config = dict(
    model='image captioner',
    image_size=64,
    horizontal_flip=True,
    encoder_mlp_ratio=4,
    encoder_width=384,
    label_smoothing=0.05,
    decoder_activation='relu',
    decoder_parallel_block=False,
    init='trunc_normal_002',
    residual_init='none',
    learning_rate=0.00099,
    eps=1e-08,
    ema_decay=0.995,
    max_steps=8500,
    batch_size=128,
)
Rows from block 10 of the image encoder of a small image captioner, named by matrix and row number. Rows with one number belong to one neuron. Each number is 128 + 24 x the weight over its row's rms, rounded and kept within 0 to 255. All counts start at 0. Numbers have three digits each. After the name is the row's rms in percent of the matrix's.
After each neuron's rows are labels from the 100 images, of 14976, where the neuron reaches its highest value: "patch colour" is the nearest of a few named colours to the mean colour under the peak; "strongest on" is what is common among them. Only what is clearly more common there than usual is listed. The data: photos of plants and fungi (iNaturalist).
# fc1: MLP up (encoder.blocks.10.mlp.fc1.weight, 1536x384), inputs 256-383
# fc2: MLP down (encoder.blocks.10.mlp.fc2.weight, 384x1536, transposed), outputs 256-383

fc1.94 125:128128126125130115124127123129150117128216128112129128128127128108129119127128172130129158129132127128124124129128079129255147127128204125122129154128132128125133131123129121046132126128083146102148130060134128090114128118129134125155127128128130124125140125128134131113191110132143109127133118097188120128129145128080112121180127056123128172112153126141128129170128125169147152127137
fc2.94 094:128123130109130116130128124124125139130123150128140128129130121127129128130128129124128131129106129090141128128130130133176128125123171150123127184159123145142128126141134142130130163126121129122131107242128166127139129132125128129132128124114130128129128128128127120126127129134127126126128127242149126129121168127138130127143130123126127127216127128131127132124126116183130153129127
patch colour: cyan
strongest on: class Liliopsida

fc1.583 211:128128130131119122208121114134121124126114120119132120126166128125137131106141131172113121138131126110138120129086123126067143121127170092113121059128130124137150128084133139092126108162112141156134134130169126094132149116205124140115131128127121115111107117147115132118180125090130136126122113123130103128103163128126143118172129128122127163138128129130090101128122125117130135122132
fc2.583 265:122127124121134106096129147170120127151137144145148118124137129152122131142123127180127124131101123081125094118135120122120121129128123181121131125140144109121153101126132129130168116168106128134142091126135144133124126135168165131124123104158167128128124121133108136113119121129130126132131120255133130132111151119124144129114134151129176132120114100125128173117120091122143131127118
patch colour: cyan
strongest on: order Asparagales; family: Asparagaceae; text has "yucca"

fc1.686 053:128128064128130115077124129134103073130132130119150132128148128127144110128113133121128127123136128139139079141126146114118069132128127128089131157128130130129128146093137156117125129128148174127137128126129119126128128126141124131128128131133127127111131125128128131113136126128138126128128046096118127128128179128128128121138236107114128140112128133139130121140128135139147141128127
fc2.686 054:118135123124129140146128107205115134113171135128140129143137144137124126106116133096150119125139128123123127073104065093073127126125137117126135087122130131075132128151132088095109164129158104119093151103127127111124116127147156126138144128133112125103128159126133153128163069156127090128123117123082126120128158150108076132141109173128124127086128136124111098129126127065119133128129
patch colour: cyan
strongest on: class Liliopsida

fc1.744 112:128128061128128131109126120090127088128161129107136127128126128128151100105128135220133128109164128146119201128128120127127161127128128103100128124123127128128155172128128128183134106129159179127178128126131159102128128110166191139126128138128137128182129098128128150112129125128135094128128071095130127128128164128128126118137140110113128147127093122153143144133128126202185138127128
fc2.744 063:128127127131128128129129130130128084085128132127120131128124129127137115128128127125135129113131128124187128128128128134234134170124129124128126182128128127151109157124128127132123131128128131128107128163128123118128128129128146128128128128128129128089128128128125128128128129061127255115130128128131128126129129118141128127128128128128055128128128125113128128140128127186128128130128
patch colour: cyan
strongest on: class Liliopsida

fc1.746 195:128128121121152131129086082123129120129160151087127129128192128118126127078138152167132149111153128128096166130117117126142178076128152137088124169126124132127125131096115087118152074146106176112127132114147127096123129091155160133136128129127130119176112109131124157104147110127157116129144130096198084128122148128102108126154106129110128133121085129163136093129129114163173169129134
fc2.746 186:160089183129088123127129147134130095153116128150140119116139102160129129154130085163150133181097121131182088192155129124144100148120130139132124128119115130130116100112116141127132085155126131128119075190128130121114132131141121145135096117142142103125127128093073078127127126073122128119105144178168125137123172132178135125135136139119093128163125122133127132125110128160128176158108
patch colour: cyan; blue
strongest on: class Liliopsida

fc1.156 158:128128145116139117142121116127116098150150134106108138128174126099136107114130151135108139142080127136183128124112127102130091112127151103109110028135135154113174146097136104096127142149069154096135127113142077095118115085122141183127126137125126089142085104130105133117171104130132126128136070109130146124123155128117139126178108124102128198136116119129083092150126113121131145127134
fc2.156 175:147138153127107151129140128136098088173156103115154155099147134144129130120109129154177131173113135105106119131107108130143144112131182157123109109142111128091141129097125132092147107126083120157101108123137119125128157138122094121154143151144151154077134114147167104146097153137157118101092117141150129117149182122145143164102071156136125180128173101122124169154146144110135116142157
patch colour: cyan
strongest on: class: Liliopsida; order Asparagales; family: Asparagaceae

fc1.425 008:124128101128159100147108117123127116131122129118129102132092127103152136100134154153131087118136103128117149137134086100106150130130064119112103149128111135158119145129120082144090128143171155122115128114142126101118115123103145156145137128132131127106082115156123134106136126154129117120146122105111143127136134126101133123149094103126128139124113128157109102133124135118097142136154
fc2.425 010:145145100129158107101124118144146155141107112134101131119167097130112122100126143117138098107183118129109157130164148115101101153175108145123133120134135147134114101113109130127150165157166122133117129142128135089102126162141126130141145113126104111141148163106138176140155116141128094125142118075125149161108136132124140095071090146105146123144120123112119136166128140141175125137115
patch colour: cyan
strongest on: class Liliopsida

fc1.735 017:128129128094137000127126126155128127214140130129128125128128128128128128128128128179129128113132128129127130128128128130123154128129125127128128125129126129133128128128124127143128127130130128128129130129129128126128126129129128132133126128128128128128127121129128128126128127128130000130128127123128128128128152128128128128133128128128128127129128128156133128131127120131000128128128
fc2.735 052:128128131128128128128128130128126128128128128128129128128128128128128128128128128128128128127128128069128128129128128128128128128128128128128128129128127128128128128128128128128132131128128122128129121128128128128128128128130154128127128128128128128128129131128128145129128128128128128128128127129128128128127128128128128128128125128127128128126128075128128132128128128128128128128120
patch colour: brown
strongest on: order Ranunculales

fc1.539 152:128130084123157105141090104154093083128170127111108131124157128134103120117139143157128152154131125158161092127128100131113140126128127134086157132124101118110140163102123128120129086131117178093148133118150082069125127101130176135129128137124121112152113109128119174078175101129156052130149156084150122128128163126096144113162142087108128146134083116180142138149128083138125164094141
fc2.539 210:102128154164100114168146125084078149148142122108127165154150160143140091118156128147126128130108156150135108129126138193140166113104084129125092156117089085118119144105154126152150119145133142136102139118097156155116107101156159137131130118115122160169123162134119131159111154154149103099153109109161129085159109127126141097165102085124107150097131133151088123096116154103126112097110
patch colour: cyan
strongest on: class: Liliopsida; order Asparagales; family: Asparagaceae

fc1.186 180:128128119126147146117114090105129097129181141099129128128204128118117128072147154167130157127152128148116147132125112128125158072128128133094128177128112138129127140112122081105145122147127173094136130126155121098128128080168187125129128128129132111179116084135114169100141119128147105128144149095175106128122151128095097123153086125114128143105081119167131117130128108134164162129136
fc2.186 156:169073156164122125128126129128124086156126134151129124082131105158132127145154070155131127154080118138183087202131147126155097127089131144136130137126120132130129102126127127129117084128125131128099086155121114134109130126133134159134072092138131106124127138068085078127126129060127125126108133196148126132130143165173139126163126129122089129144134130131129124133127128141129178161126
patch colour: cyan
strongest on: class Liliopsida

fc1.313 011:125134087137142089133124109122103123157120133118107093143083128104154147122155146142135094118142115126111138158124061107090149104132083124119100134106097126160075129120122080148090159137158141117133132106153127117116108127100255144134138161116137130104084114135122094129151103146127110133140075122077138128117134114084149119144109114109128136129106123139101093146121139120067142126139
fc2.313 017:156142095108136119121116103166162128129120107152115131093140093142106106120128132122144099128162120103104144117182122095129081157175133160111119108125150153143107100119089140106138144151132134154122109154139121095084126155130130141146152095130126119123156157106153159168142122130146094137124141089146147172117173131139118122074107147114155144148116086095136143176136142140150125160116
patch colour: cyan
strongest on: class Liliopsida

fc1.113 304:127129068135121120071131124117114117141123134122159121133102142137127108146122113133126120133128124130130139124122198122135178112145132131109134134126084127144135207142143135111255127155119152131174135124124131107138155110127125157125127128118127130118136173109123123130133137159111109112129118127121130121129139128129121123127124139124136120129100127105124135128126139149160128128126
fc2.113 374:118132133114145132154117132091130107129135141147078117137053127120134128105165138113136123190121110123144124140112090142166120148112172139124152147108143144128109155121125130131058125109133146122144159123121124128137102149116122122114147153135127106126099076128131131129124124121113130095124130166152099151118106139117113089161182078126125112137124136124108145083096136186084129133118
patch colour: brown
strongest on: order Lamiales

fc1.336 176:128128113127134122120120128128153119128185128113130128128126128126128091126127146128128133123154128127128129129128069133255176128128159116117127184128128126126129130141128126000139129128084146110137128096137128093125128126123137128135128127131128090129130126128130131110192129128139113128135118096174127128130145128093122124151128094125128146105139127143127126175128127179154136128133
fc2.336 093:128121130126128121132128122122130132131124135127131129132131118127129128129129129128130130139098129093137128127128133135230129123125173146124128203148127147156128117180133131135132153126108130124127115213128159129134129130125128130134128127103131128129129121127127094126128132135125124123128127255133127128129127127149134129133139126126125126165127126132127127115126125237134152131129
patch colour: cyan
strongest on: class Liliopsida

fc1.232 081:128128078128128128099107122101100034128128132108129142128128128124127110126128130143129130129128128128124135148128095119055146089128126111107149109111122130148128157142128131130132133128160182125124128127128128100125128127207155126134128147128128128234128088128118118103132128128126097128133128086078125128128187128128132148132168051127128155153108128139130145148128128108100135120127
fc2.232 040:128122129130129130126129133168125128055129135125123128127121134121126128128128129127127128078130130107128128133129126069089128136127107127128128144128124134099128143127128128128109127133142127128128128128129109172135127128129128130124130120125127128130128146128129127128110130095134177128148123128126127124137126130128098128135128085128128129118128126128128128158126129072000120128127
patch colour: cyan
strongest on: class Liliopsida

fc1.180 159:128128074130135135074113110105070069124133154104132159126136128109129092126131138162142140149128128139117151168138110116101138093128115081104169104087111150156133152142134149134144131134148173107132131118122099104110122116175164124148128157121112128196128082128109123116142132130125104125140110088090107128132157125111132148143161089118128168146118102153128153169128136145110153092122
fc2.180 148:139093144135128143128130162142100128060140152103109128128114167094128127128129138128113123096129146092125131152142137124127128159116082118134128158128110127099128151134142129141078124144133130128128130119130090177169102126129137145103149092117116133128118188128136110125125136076130170129163099131103115092153105154127101129159128081127140128097128109131128125143121146106054104123127
patch colour: cyan
strongest on: class Liliopsida

fc1.53 020:128128000132141116128120122118123116134122132120155118128115128116139141118130139145131111114145125132122137218131103114120141122129114122066111141123118131140120134134128106142106134131146151123122128117134120119125122123122255139135130133127129129117107119131131133124148122139132120126130103104108133126124150125112138122138000127121128138124118128140113112136126131126099138133134
fc2.53 010:146142106127160112110116107173168155145111127131112132118163112130106120100122144107134110107171120120124161111169141095099116149152100142115138121142151148142095084121114139118154172170160124137112128141129137085088126151140140127151139107128111117138133168116153167139157122152121082132147113079120138144111165136124144119065098149110149119153118087113123136155126134148173126147124
patch colour: cyan
strongest on: class Liliopsida

fc1.737 073:128129113148144077104107109143101090143161165099118109127152128141132135105109173152158169098159125143127147117098182122084163149131168118098096091123096132104119158124139137140146109127145180102187097103135178112148115075161165159163142136127129111173078152122104148133164107110146063123136143093150076125134162125110145114161157120112128163104095131152090155156140124108143168136115
fc2.737 107:150131133139170134128136065136176129106113118090137135155118092077091079156119132088072159108149152118147090137148127125144102146106092106100089129116106138158096135173166128138117158123147126118109186143117123120147141124073126148160135090135109128118162141114129099171138139125143122146150148121104166087155131109146110130181148119128077103142143134115135112123178146152115131106134
patch colour: brown
strongest on: order Asterales

fc1.7 276:128129107134116100118122116048056143087102145118122128115120123120169091102139097139148155148128129110125125121128155086100142117128133127083152046086144135151084167133133146094146130137119148165146165098131177112131138112143134109144131119154113136146152136128129154104128148082155125113106101115133119117103164122150139119132134114154128131102116143134136140152127136103156140123147
fc2.7 326:140156126110145123115146109134147103098112121132143128128100128135149127143127128128135150154102129110125118185127062138136126158129149116139137128122126192141123169123129129123086128117141128089134131134137112096122128121085062106129107101105149096111149091126135126130099119102127146135110128202116105131124129084128111129132182105113127124135127128128128128119128120155117132132129
patch colour: brown
strongest on: order Asterales; family: Asteraceae

fc1.582 027:128128141128127129131128128126129022128142131126128128128126128092128128129132129140128128128115128128127128120128128128128133042128128128085128125128128128129128134129128115157138128129127171126130131128129160128128128106127239130133128128128128128128034127128127129125133128128129128128129128122129123128127173128127128071159000127128128128128128128162130129128128118130130130128240
fc2.582 017:128128129126124128128128132128128122128128128128128128128134133128255128129128128127127128122126128128128130128128230113237128128128241128128128128128129125122128126159128127127128099120096128128131128128128128135128128128129127126125128128128160130127128151128128128128123131126128129083132129128128128128128127126128126128128133128128128130112128128133127133128126128128128129128128
patch colour: cyan; white
strongest on: class Liliopsida

fc1.140 165:128128000108131127082117126130088131124133133125125129128141128103129135127135134142129132182119128141127132136123142126126128095128132136083125109129127128127134148124126126128177092129125153099146128121128189099141133131134137151156129150129133128133137153128132133101124115122169171128139120108175126129133147129128127086128198169129128135118091149135128166082128125208132137130158
fc2.140 145:127127127131129145127124121018085069153169126127125128130150136129114143128127125130144112113128128154121142131128135149125133127129102129127128170127102125092128122057126128128153099117129075126123128109128214130128128127132127128210127130141131128093128129128130156128104195137128189126154128124114125127135127129129175128129128100128144124082128175128122109122124129077148096126128
patch colour: brown
strongest on: family: Asteraceae; order Fabales; family: Fabaceae