{
  "model": "image captioner",
  "dataset": "photos of plants and fungi (iNaturalist)",
  "train_examples": 90422,
  "image_size": 64,
  "crop_scale_min": 0.7,
  "horizontal_flip": true,
  "color_jitter": 0.1,
  "cutout": 0.4,
  "tokenizer": "word",
  "vocab_size": 1482,
  "encoder_arch": "convnext",
  "encoder_isotropic": true,
  "encoder_norm": "rmsnorm",
  "encoder_activation": "relu",
  "encoder_mlp_ratio": 4,
  "encoder_inner_norm": false,
  "encoder_patch_size": [8, 8],
  "encoder_conv_stem": true,
  "encoder_layers": 16,
  "encoder_width": 384,
  "encoder_kernel_size": 7,
  "fusion": "cross_attention",
  "label_smoothing": 0.05,
  "decoder_width": 384,
  "decoder_layers": 6,
  "decoder_norm": "layernorm",
  "decoder_norm_position": "pre",
  "decoder_activation": "relu",
  "decoder_mlp_ratio": 2,
  "decoder_head_dim": 16,
  "decoder_fused_qkv": true,
  "decoder_bias": "all",
  "decoder_qk_norm": false,
  "decoder_parallel_block": false,
  "decoder_inner_norm": false,
  "decoder_drop_path": 0.05,
  "decoder_positions": "learned",
  "decoder_cross_attention_every": 1,
  "decoder_tie_embeddings": true,
  "init": "trunc_normal_002",
  "residual_init": "none",
  "optimizer": "adamw",
  "learning_rate": 0.00099,
  "beta1": 0.9,
  "beta2": 0.999,
  "eps": 1e-08,
  "l1_shrink": 0.03,
  "ema_decay": 0.995,
  "max_steps": 8500,
  "batch_size": 128,
  "epochs": 12.0,
  "lr_schedule": "constant",
  "warmup_steps": 420,
  "weight_decay": 0.2
}
Rows from block 13 of the image encoder of a small image captioner, named by matrix and row number. Rows with one number belong to one neuron. Each number is 50 + 12 x the weight over its row's rms, rounded and kept within 0 to 99. All counts start at 0.
After each neuron's rows are labels from the 100 images, of 14976, where the neuron reaches its highest value: "top examples" is what is common among them; "peak at" is the part of the image that holds the peak. Only what is clearly more common there than usual is listed. The data: photos of plants and fungi (iNaturalist).
# fc1: MLP up (encoder.blocks.13.mlp.fc1.weight, 1536x384), inputs 128-255
# fc2: MLP down (encoder.blocks.13.mlp.fc2.weight, 384x1536, transposed), outputs 128-255

fc1.253:41 47 21 33 39 57 52 50 41 51 50 42 43 27 49 69 46 48 60 52 50 50 60 40 68 50 42 51 66 47 60 40 51 53 49 44 52 52 67 84 68 48 48 54 60 49 55 58 48 57 38 51 54 46 41 52 53 47 42 53 51 49 65 46 35 42 38 31 53 29 51 39 42 49 55 52 34 45 35 40 22 69 36 49 47 48 50 37 56 69 49 42 39 53 47 48 40 48 33 49 45 52 33 35 52 50 72 49 66 51 49 59 49 40 50 44 58 53 50 38 85 54 49 50 38 47 40 38
fc2.253:58 48 38 53 62 66 40 52 58 53 53 49 47 50 66 59 47 38 34 49 57 57 54 38 44 65 68 35 36 20 51 44 42 43 66 42 47 52 48 52 68 48 65 46 27 55 47 84 64 43 79 25 50 45 48 49 55 46 71 28 56 37 43 39 15 58 49 52 48 37 35 54 63 24 19 18 52 38 47 32 30 52 60 50 52 43 57 58 51 52 79 49 43 69 50 54 40 68 48 51 58 43 44 48 16 61 33 41 51 65 51 53 44 31 44 58 34 49 50 51 69 75 57 53 39 51 53 50
top examples: class Liliopsida
peak at: bottom left

fc1.622:50 53 50 00 50 50 90 50 50 50 50 50 49 50 50 49 50 50 50 50 50 50 50 47 50 50 50 50 50 50 50 50 50 20 50 57 50 50 50 50 32 50 50 55 50 50 55 50 50 49 50 50 51 50 50 50 50 50 50 50 50 50 50 50 50 14 50 02 50 50 50 36 50 59 50 50 63 50 50 73 45 50 21 52 50 50 50 51 50 50 50 50 46 50 51 50 49 50 52 50 50 50 50 50 50 56 50 50 99 50 50 50 50 50 50 52 50 50 50 50 55 56 36 50 50 50 50 07
fc2.622:50 50 50 48 50 50 50 49 50 50 50 48 53 50 50 51 50 50 50 50 50 50 49 50 50 50 49 50 50 50 51 52 51 50 50 49 50 50 50 50 45 50 50 50 50 50 59 48 49 50 49 50 51 50 50 50 50 50 46 50 50 50 50 50 51 50 50 50 50 48 50 50 50 50 50 50 51 49 50 50 50 50 51 56 50 50 50 68 50 50 49 50 50 47 51 50 49 49 49 50 48 50 50 50 49 50 44 51 48 50 50 49 50 53 50 00 50 50 50 50 52 50 50 50 51 49 49 50
top examples: order Asterales; family: Asteraceae
peak at: bottom right

fc1.331:41 63 52 47 50 29 54 47 47 50 48 51 34 49 56 55 52 50 51 59 50 50 50 34 98 40 49 50 53 50 49 53 50 55 29 50 56 47 55 53 42 49 51 50 50 49 50 30 55 51 54 38 59 48 50 55 50 58 41 50 49 48 49 49 54 51 49 50 51 65 52 33 42 74 54 55 64 52 49 12 60 27 28 78 46 46 49 94 50 61 49 47 54 45 54 46 49 28 67 44 51 51 50 45 49 52 55 50 26 60 49 52 45 66 50 68 37 57 49 51 56 56 47 45 35 45 07 31
fc2.331:40 51 46 50 60 62 45 48 46 50 47 51 59 40 39 47 49 52 60 57 50 51 47 49 46 46 04 50 82 49 60 43 50 44 44 89 51 10 61 55 59 48 52 49 83 49 36 36 49 50 10 44 59 45 50 56 57 53 52 50 49 48 77 48 54 49 45 51 41 42 51 50 49 51 18 44 47 41 45 99 15 48 48 45 54 49 43 43 51 40 48 43 58 45 49 49 55 51 54 49 26 42 49 54 66 48 49 53 87 54 47 62 47 56 51 51 40 42 43 52 57 39 52 49 91 46 39 53
top examples: order Lamiales
peak at: top centre

fc1.24:56 60 55 63 46 38 52 50 46 35 52 41 58 47 43 58 82 43 56 42 54 50 39 34 50 51 55 44 58 49 20 82 50 27 54 74 49 35 73 39 44 50 44 47 61 50 40 46 34 34 34 41 63 46 46 54 45 56 53 51 64 61 51 50 62 34 51 58 41 66 48 33 55 80 54 63 48 78 47 58 56 43 37 38 43 59 50 83 50 52 61 40 42 59 64 62 36 63 39 51 56 77 44 58 46 38 21 53 66 48 41 36 40 38 51 25 74 51 25 51 47 60 45 49 58 50 49 76
fc2.24:51 49 35 35 20 49 64 53 58 80 53 45 74 49 84 37 39 43 37 43 59 43 63 48 53 42 24 47 49 47 84 64 53 24 51 56 51 34 49 68 59 50 54 55 56 60 61 30 64 44 38 38 58 46 43 46 48 29 58 55 53 51 51 45 35 48 48 76 58 64 61 47 62 67 61 23 57 49 55 53 62 55 54 55 53 49 78 67 56 48 57 63 41 42 20 49 32 52 45 43 29 46 46 52 64 49 42 39 38 60 44 43 34 71 31 24 44 65 51 52 49 53 34 42 83 64 21 46
top examples: order Asparagales; family: Asparagaceae; text has "yucca"
peak at: top centre

fc1.427:48 93 49 46 51 30 79 50 50 49 50 51 55 47 50 44 50 50 53 51 50 50 63 14 55 50 49 50 51 50 49 45 50 00 29 33 50 57 46 49 31 50 49 24 50 50 55 49 52 48 56 50 63 50 50 50 51 48 50 52 53 50 50 50 50 47 50 47 50 49 50 40 50 56 51 51 99 97 50 71 45 00 19 51 50 52 50 51 50 50 50 50 41 51 90 50 40 46 46 50 51 38 56 53 55 47 50 50 50 50 62 50 49 72 47 45 48 50 50 74 68 63 26 42 51 49 54 74
fc2.427:50 49 55 51 49 73 52 49 47 45 42 52 58 44 48 51 55 50 50 50 49 50 50 49 66 50 54 53 50 55 40 56 51 64 49 50 40 51 46 39 41 50 50 50 48 50 57 00 50 45 54 80 51 41 48 51 48 56 60 50 50 75 50 54 55 52 50 25 49 56 58 49 50 84 58 42 51 43 62 52 49 52 48 54 50 43 50 61 48 50 49 42 57 27 54 48 48 42 44 50 56 50 49 49 54 51 59 49 90 52 51 50 51 49 52 02 61 50 47 50 41 50 47 42 51 67 59 50
top examples: order Asterales; family: Asteraceae; text has "common"
peak at: bottom right; bottom centre

fc1.647:45 63 36 53 39 20 53 50 46 54 50 49 23 38 49 58 40 50 46 55 45 50 55 22 58 50 47 50 72 50 54 53 50 23 63 88 42 18 62 51 41 52 50 48 44 50 52 27 32 38 50 46 48 43 41 52 53 62 64 49 35 49 49 48 46 56 46 39 50 35 50 47 56 47 65 43 77 67 53 24 17 38 39 62 50 46 51 68 50 45 54 55 36 52 72 53 32 69 76 43 64 65 38 50 54 36 58 51 74 40 60 52 30 45 24 51 44 50 33 43 67 54 39 51 44 60 91 59
fc2.647:49 45 40 51 53 34 52 40 67 49 36 75 49 32 38 57 56 51 58 58 34 51 47 52 63 47 41 54 51 48 60 19 52 34 45 25 57 71 64 54 69 52 52 41 51 49 51 66 99 67 51 46 57 53 48 48 44 33 37 42 48 33 48 48 30 81 53 61 40 27 55 76 52 45 39 59 48 31 36 33 70 47 52 25 54 52 48 50 56 46 47 38 40 67 39 44 60 29 69 48 72 49 57 46 23 54 54 62 42 55 49 58 25 59 70 58 32 50 58 51 45 73 54 24 25 60 36 65
top examples: order Asterales; family: Asteraceae
peak at: bottom right

fc1.113:32 36 34 57 31 33 57 50 48 49 51 44 46 38 49 54 63 50 66 49 45 50 54 42 71 50 41 51 58 49 50 60 50 31 36 40 57 65 49 69 37 40 46 83 48 50 59 40 38 75 49 51 30 56 37 54 44 37 59 54 33 49 61 43 74 34 51 51 51 38 54 39 57 67 70 40 55 68 51 60 35 50 41 52 42 53 49 46 50 44 49 55 34 33 72 40 33 61 44 46 50 22 45 59 41 33 58 50 69 42 35 48 60 58 34 47 50 46 48 73 64 70 35 33 44 47 60 35
fc2.113:51 36 39 57 64 40 45 49 25 54 58 27 30 51 52 53 49 50 54 50 51 50 47 62 54 50 42 70 45 51 38 46 51 43 42 33 67 53 62 54 36 58 42 56 60 56 43 23 35 60 19 70 57 56 58 40 52 77 64 70 40 45 58 61 57 44 43 40 51 54 53 46 54 68 44 31 30 52 40 33 65 60 47 39 48 58 45 63 49 45 46 65 42 33 45 48 43 51 78 55 54 37 51 66 79 49 58 39 78 38 49 56 31 62 58 52 50 49 50 57 50 25 26 52 42 63 27 49
top examples: order Ranunculales
peak at: bottom right

fc1.280:53 52 49 39 49 43 52 50 50 53 50 50 50 47 50 49 47 50 50 48 49 50 50 50 50 50 49 50 50 50 55 52 50 50 50 50 50 51 50 55 50 50 50 57 50 50 54 49 50 41 52 50 53 50 49 50 50 50 49 50 99 50 50 50 49 50 50 50 48 47 50 49 50 50 50 50 54 50 50 50 48 74 54 61 50 50 50 50 50 49 50 52 47 00 51 51 00 50 59 50 50 46 49 51 50 52 52 50 50 50 51 49 50 53 45 50 58 50 50 49 48 50 50 48 25 51 51 52
fc2.280:99 50 05 47 50 50 50 50 50 52 53 50 50 45 50 51 50 38 50 48 80 51 50 50 50 48 44 56 50 50 50 50 52 50 51 50 50 50 50 50 50 47 50 50 53 44 53 50 50 55 57 50 46 50 45 41 46 43 50 47 53 50 52 50 47 49 49 54 50 50 52 50 49 54 50 50 51 50 56 50 49 49 50 50 50 48 53 50 50 50 44 50 50 48 51 09 49 50 50 47 49 55 48 54 50 57 35 50 45 41 50 18 50 36 50 50 48 55 50 54 50 49 50 50 50 50 46 54
top examples: order Lamiales
peak at: top centre

fc1.356:49 50 50 50 50 49 59 50 50 51 50 49 49 50 50 50 51 50 50 50 50 50 50 43 50 50 50 50 48 50 50 56 50 50 50 51 50 51 50 50 49 50 50 55 50 50 50 67 18 50 34 50 57 50 50 50 50 48 50 50 27 50 57 50 50 48 50 50 50 50 50 49 50 51 50 50 50 50 50 52 50 50 50 59 50 50 50 49 50 50 50 50 35 46 51 50 49 51 50 50 61 50 44 50 50 50 50 50 99 50 50 50 51 50 16 48 63 50 50 50 50 54 44 50 50 50 50 00
fc2.356:50 50 49 51 49 50 48 49 52 50 50 50 22 50 50 52 50 50 49 50 50 50 50 50 47 50 51 50 50 49 61 50 50 50 50 41 50 50 50 47 51 50 50 50 00 50 52 50 79 50 50 48 49 49 50 50 51 50 51 50 50 50 50 48 47 50 50 55 50 44 50 51 50 50 50 36 50 42 51 47 50 48 99 48 50 50 50 51 50 50 54 50 46 50 50 50 48 51 50 50 50 50 50 50 50 50 49 50 50 93 50 50 50 50 50 50 50 50 50 50 99 50 50 51 49 50 50 51
top examples: class Liliopsida
peak at: top centre

fc1.241:53 53 50 37 49 46 54 50 50 54 50 50 50 46 50 49 43 50 50 49 50 50 50 50 50 50 49 50 50 50 55 52 50 51 50 50 50 50 50 54 50 50 50 55 50 50 53 49 50 40 54 50 54 50 49 50 50 50 49 50 85 50 50 50 48 50 50 50 49 45 50 50 50 50 50 50 56 50 50 50 47 61 54 56 50 50 50 48 50 49 50 51 49 00 52 50 43 50 56 50 50 45 49 51 50 52 52 50 50 50 50 50 50 55 49 50 58 50 50 49 47 50 50 48 36 51 51 52
fc2.241:88 50 19 48 50 50 50 51 50 52 52 50 50 46 50 51 50 43 50 49 73 50 50 50 50 49 47 53 50 50 50 50 52 50 51 50 50 50 50 50 50 47 50 50 52 47 52 50 50 53 54 50 48 50 46 43 47 47 50 48 52 50 51 50 48 50 49 52 50 50 52 50 50 52 50 50 50 50 53 50 49 50 50 50 50 49 52 50 50 50 47 50 50 49 51 28 50 50 50 47 49 53 48 54 50 55 37 50 48 44 50 29 50 40 50 50 49 53 50 52 50 50 50 50 50 50 48 53
top examples: order Lamiales
peak at: top centre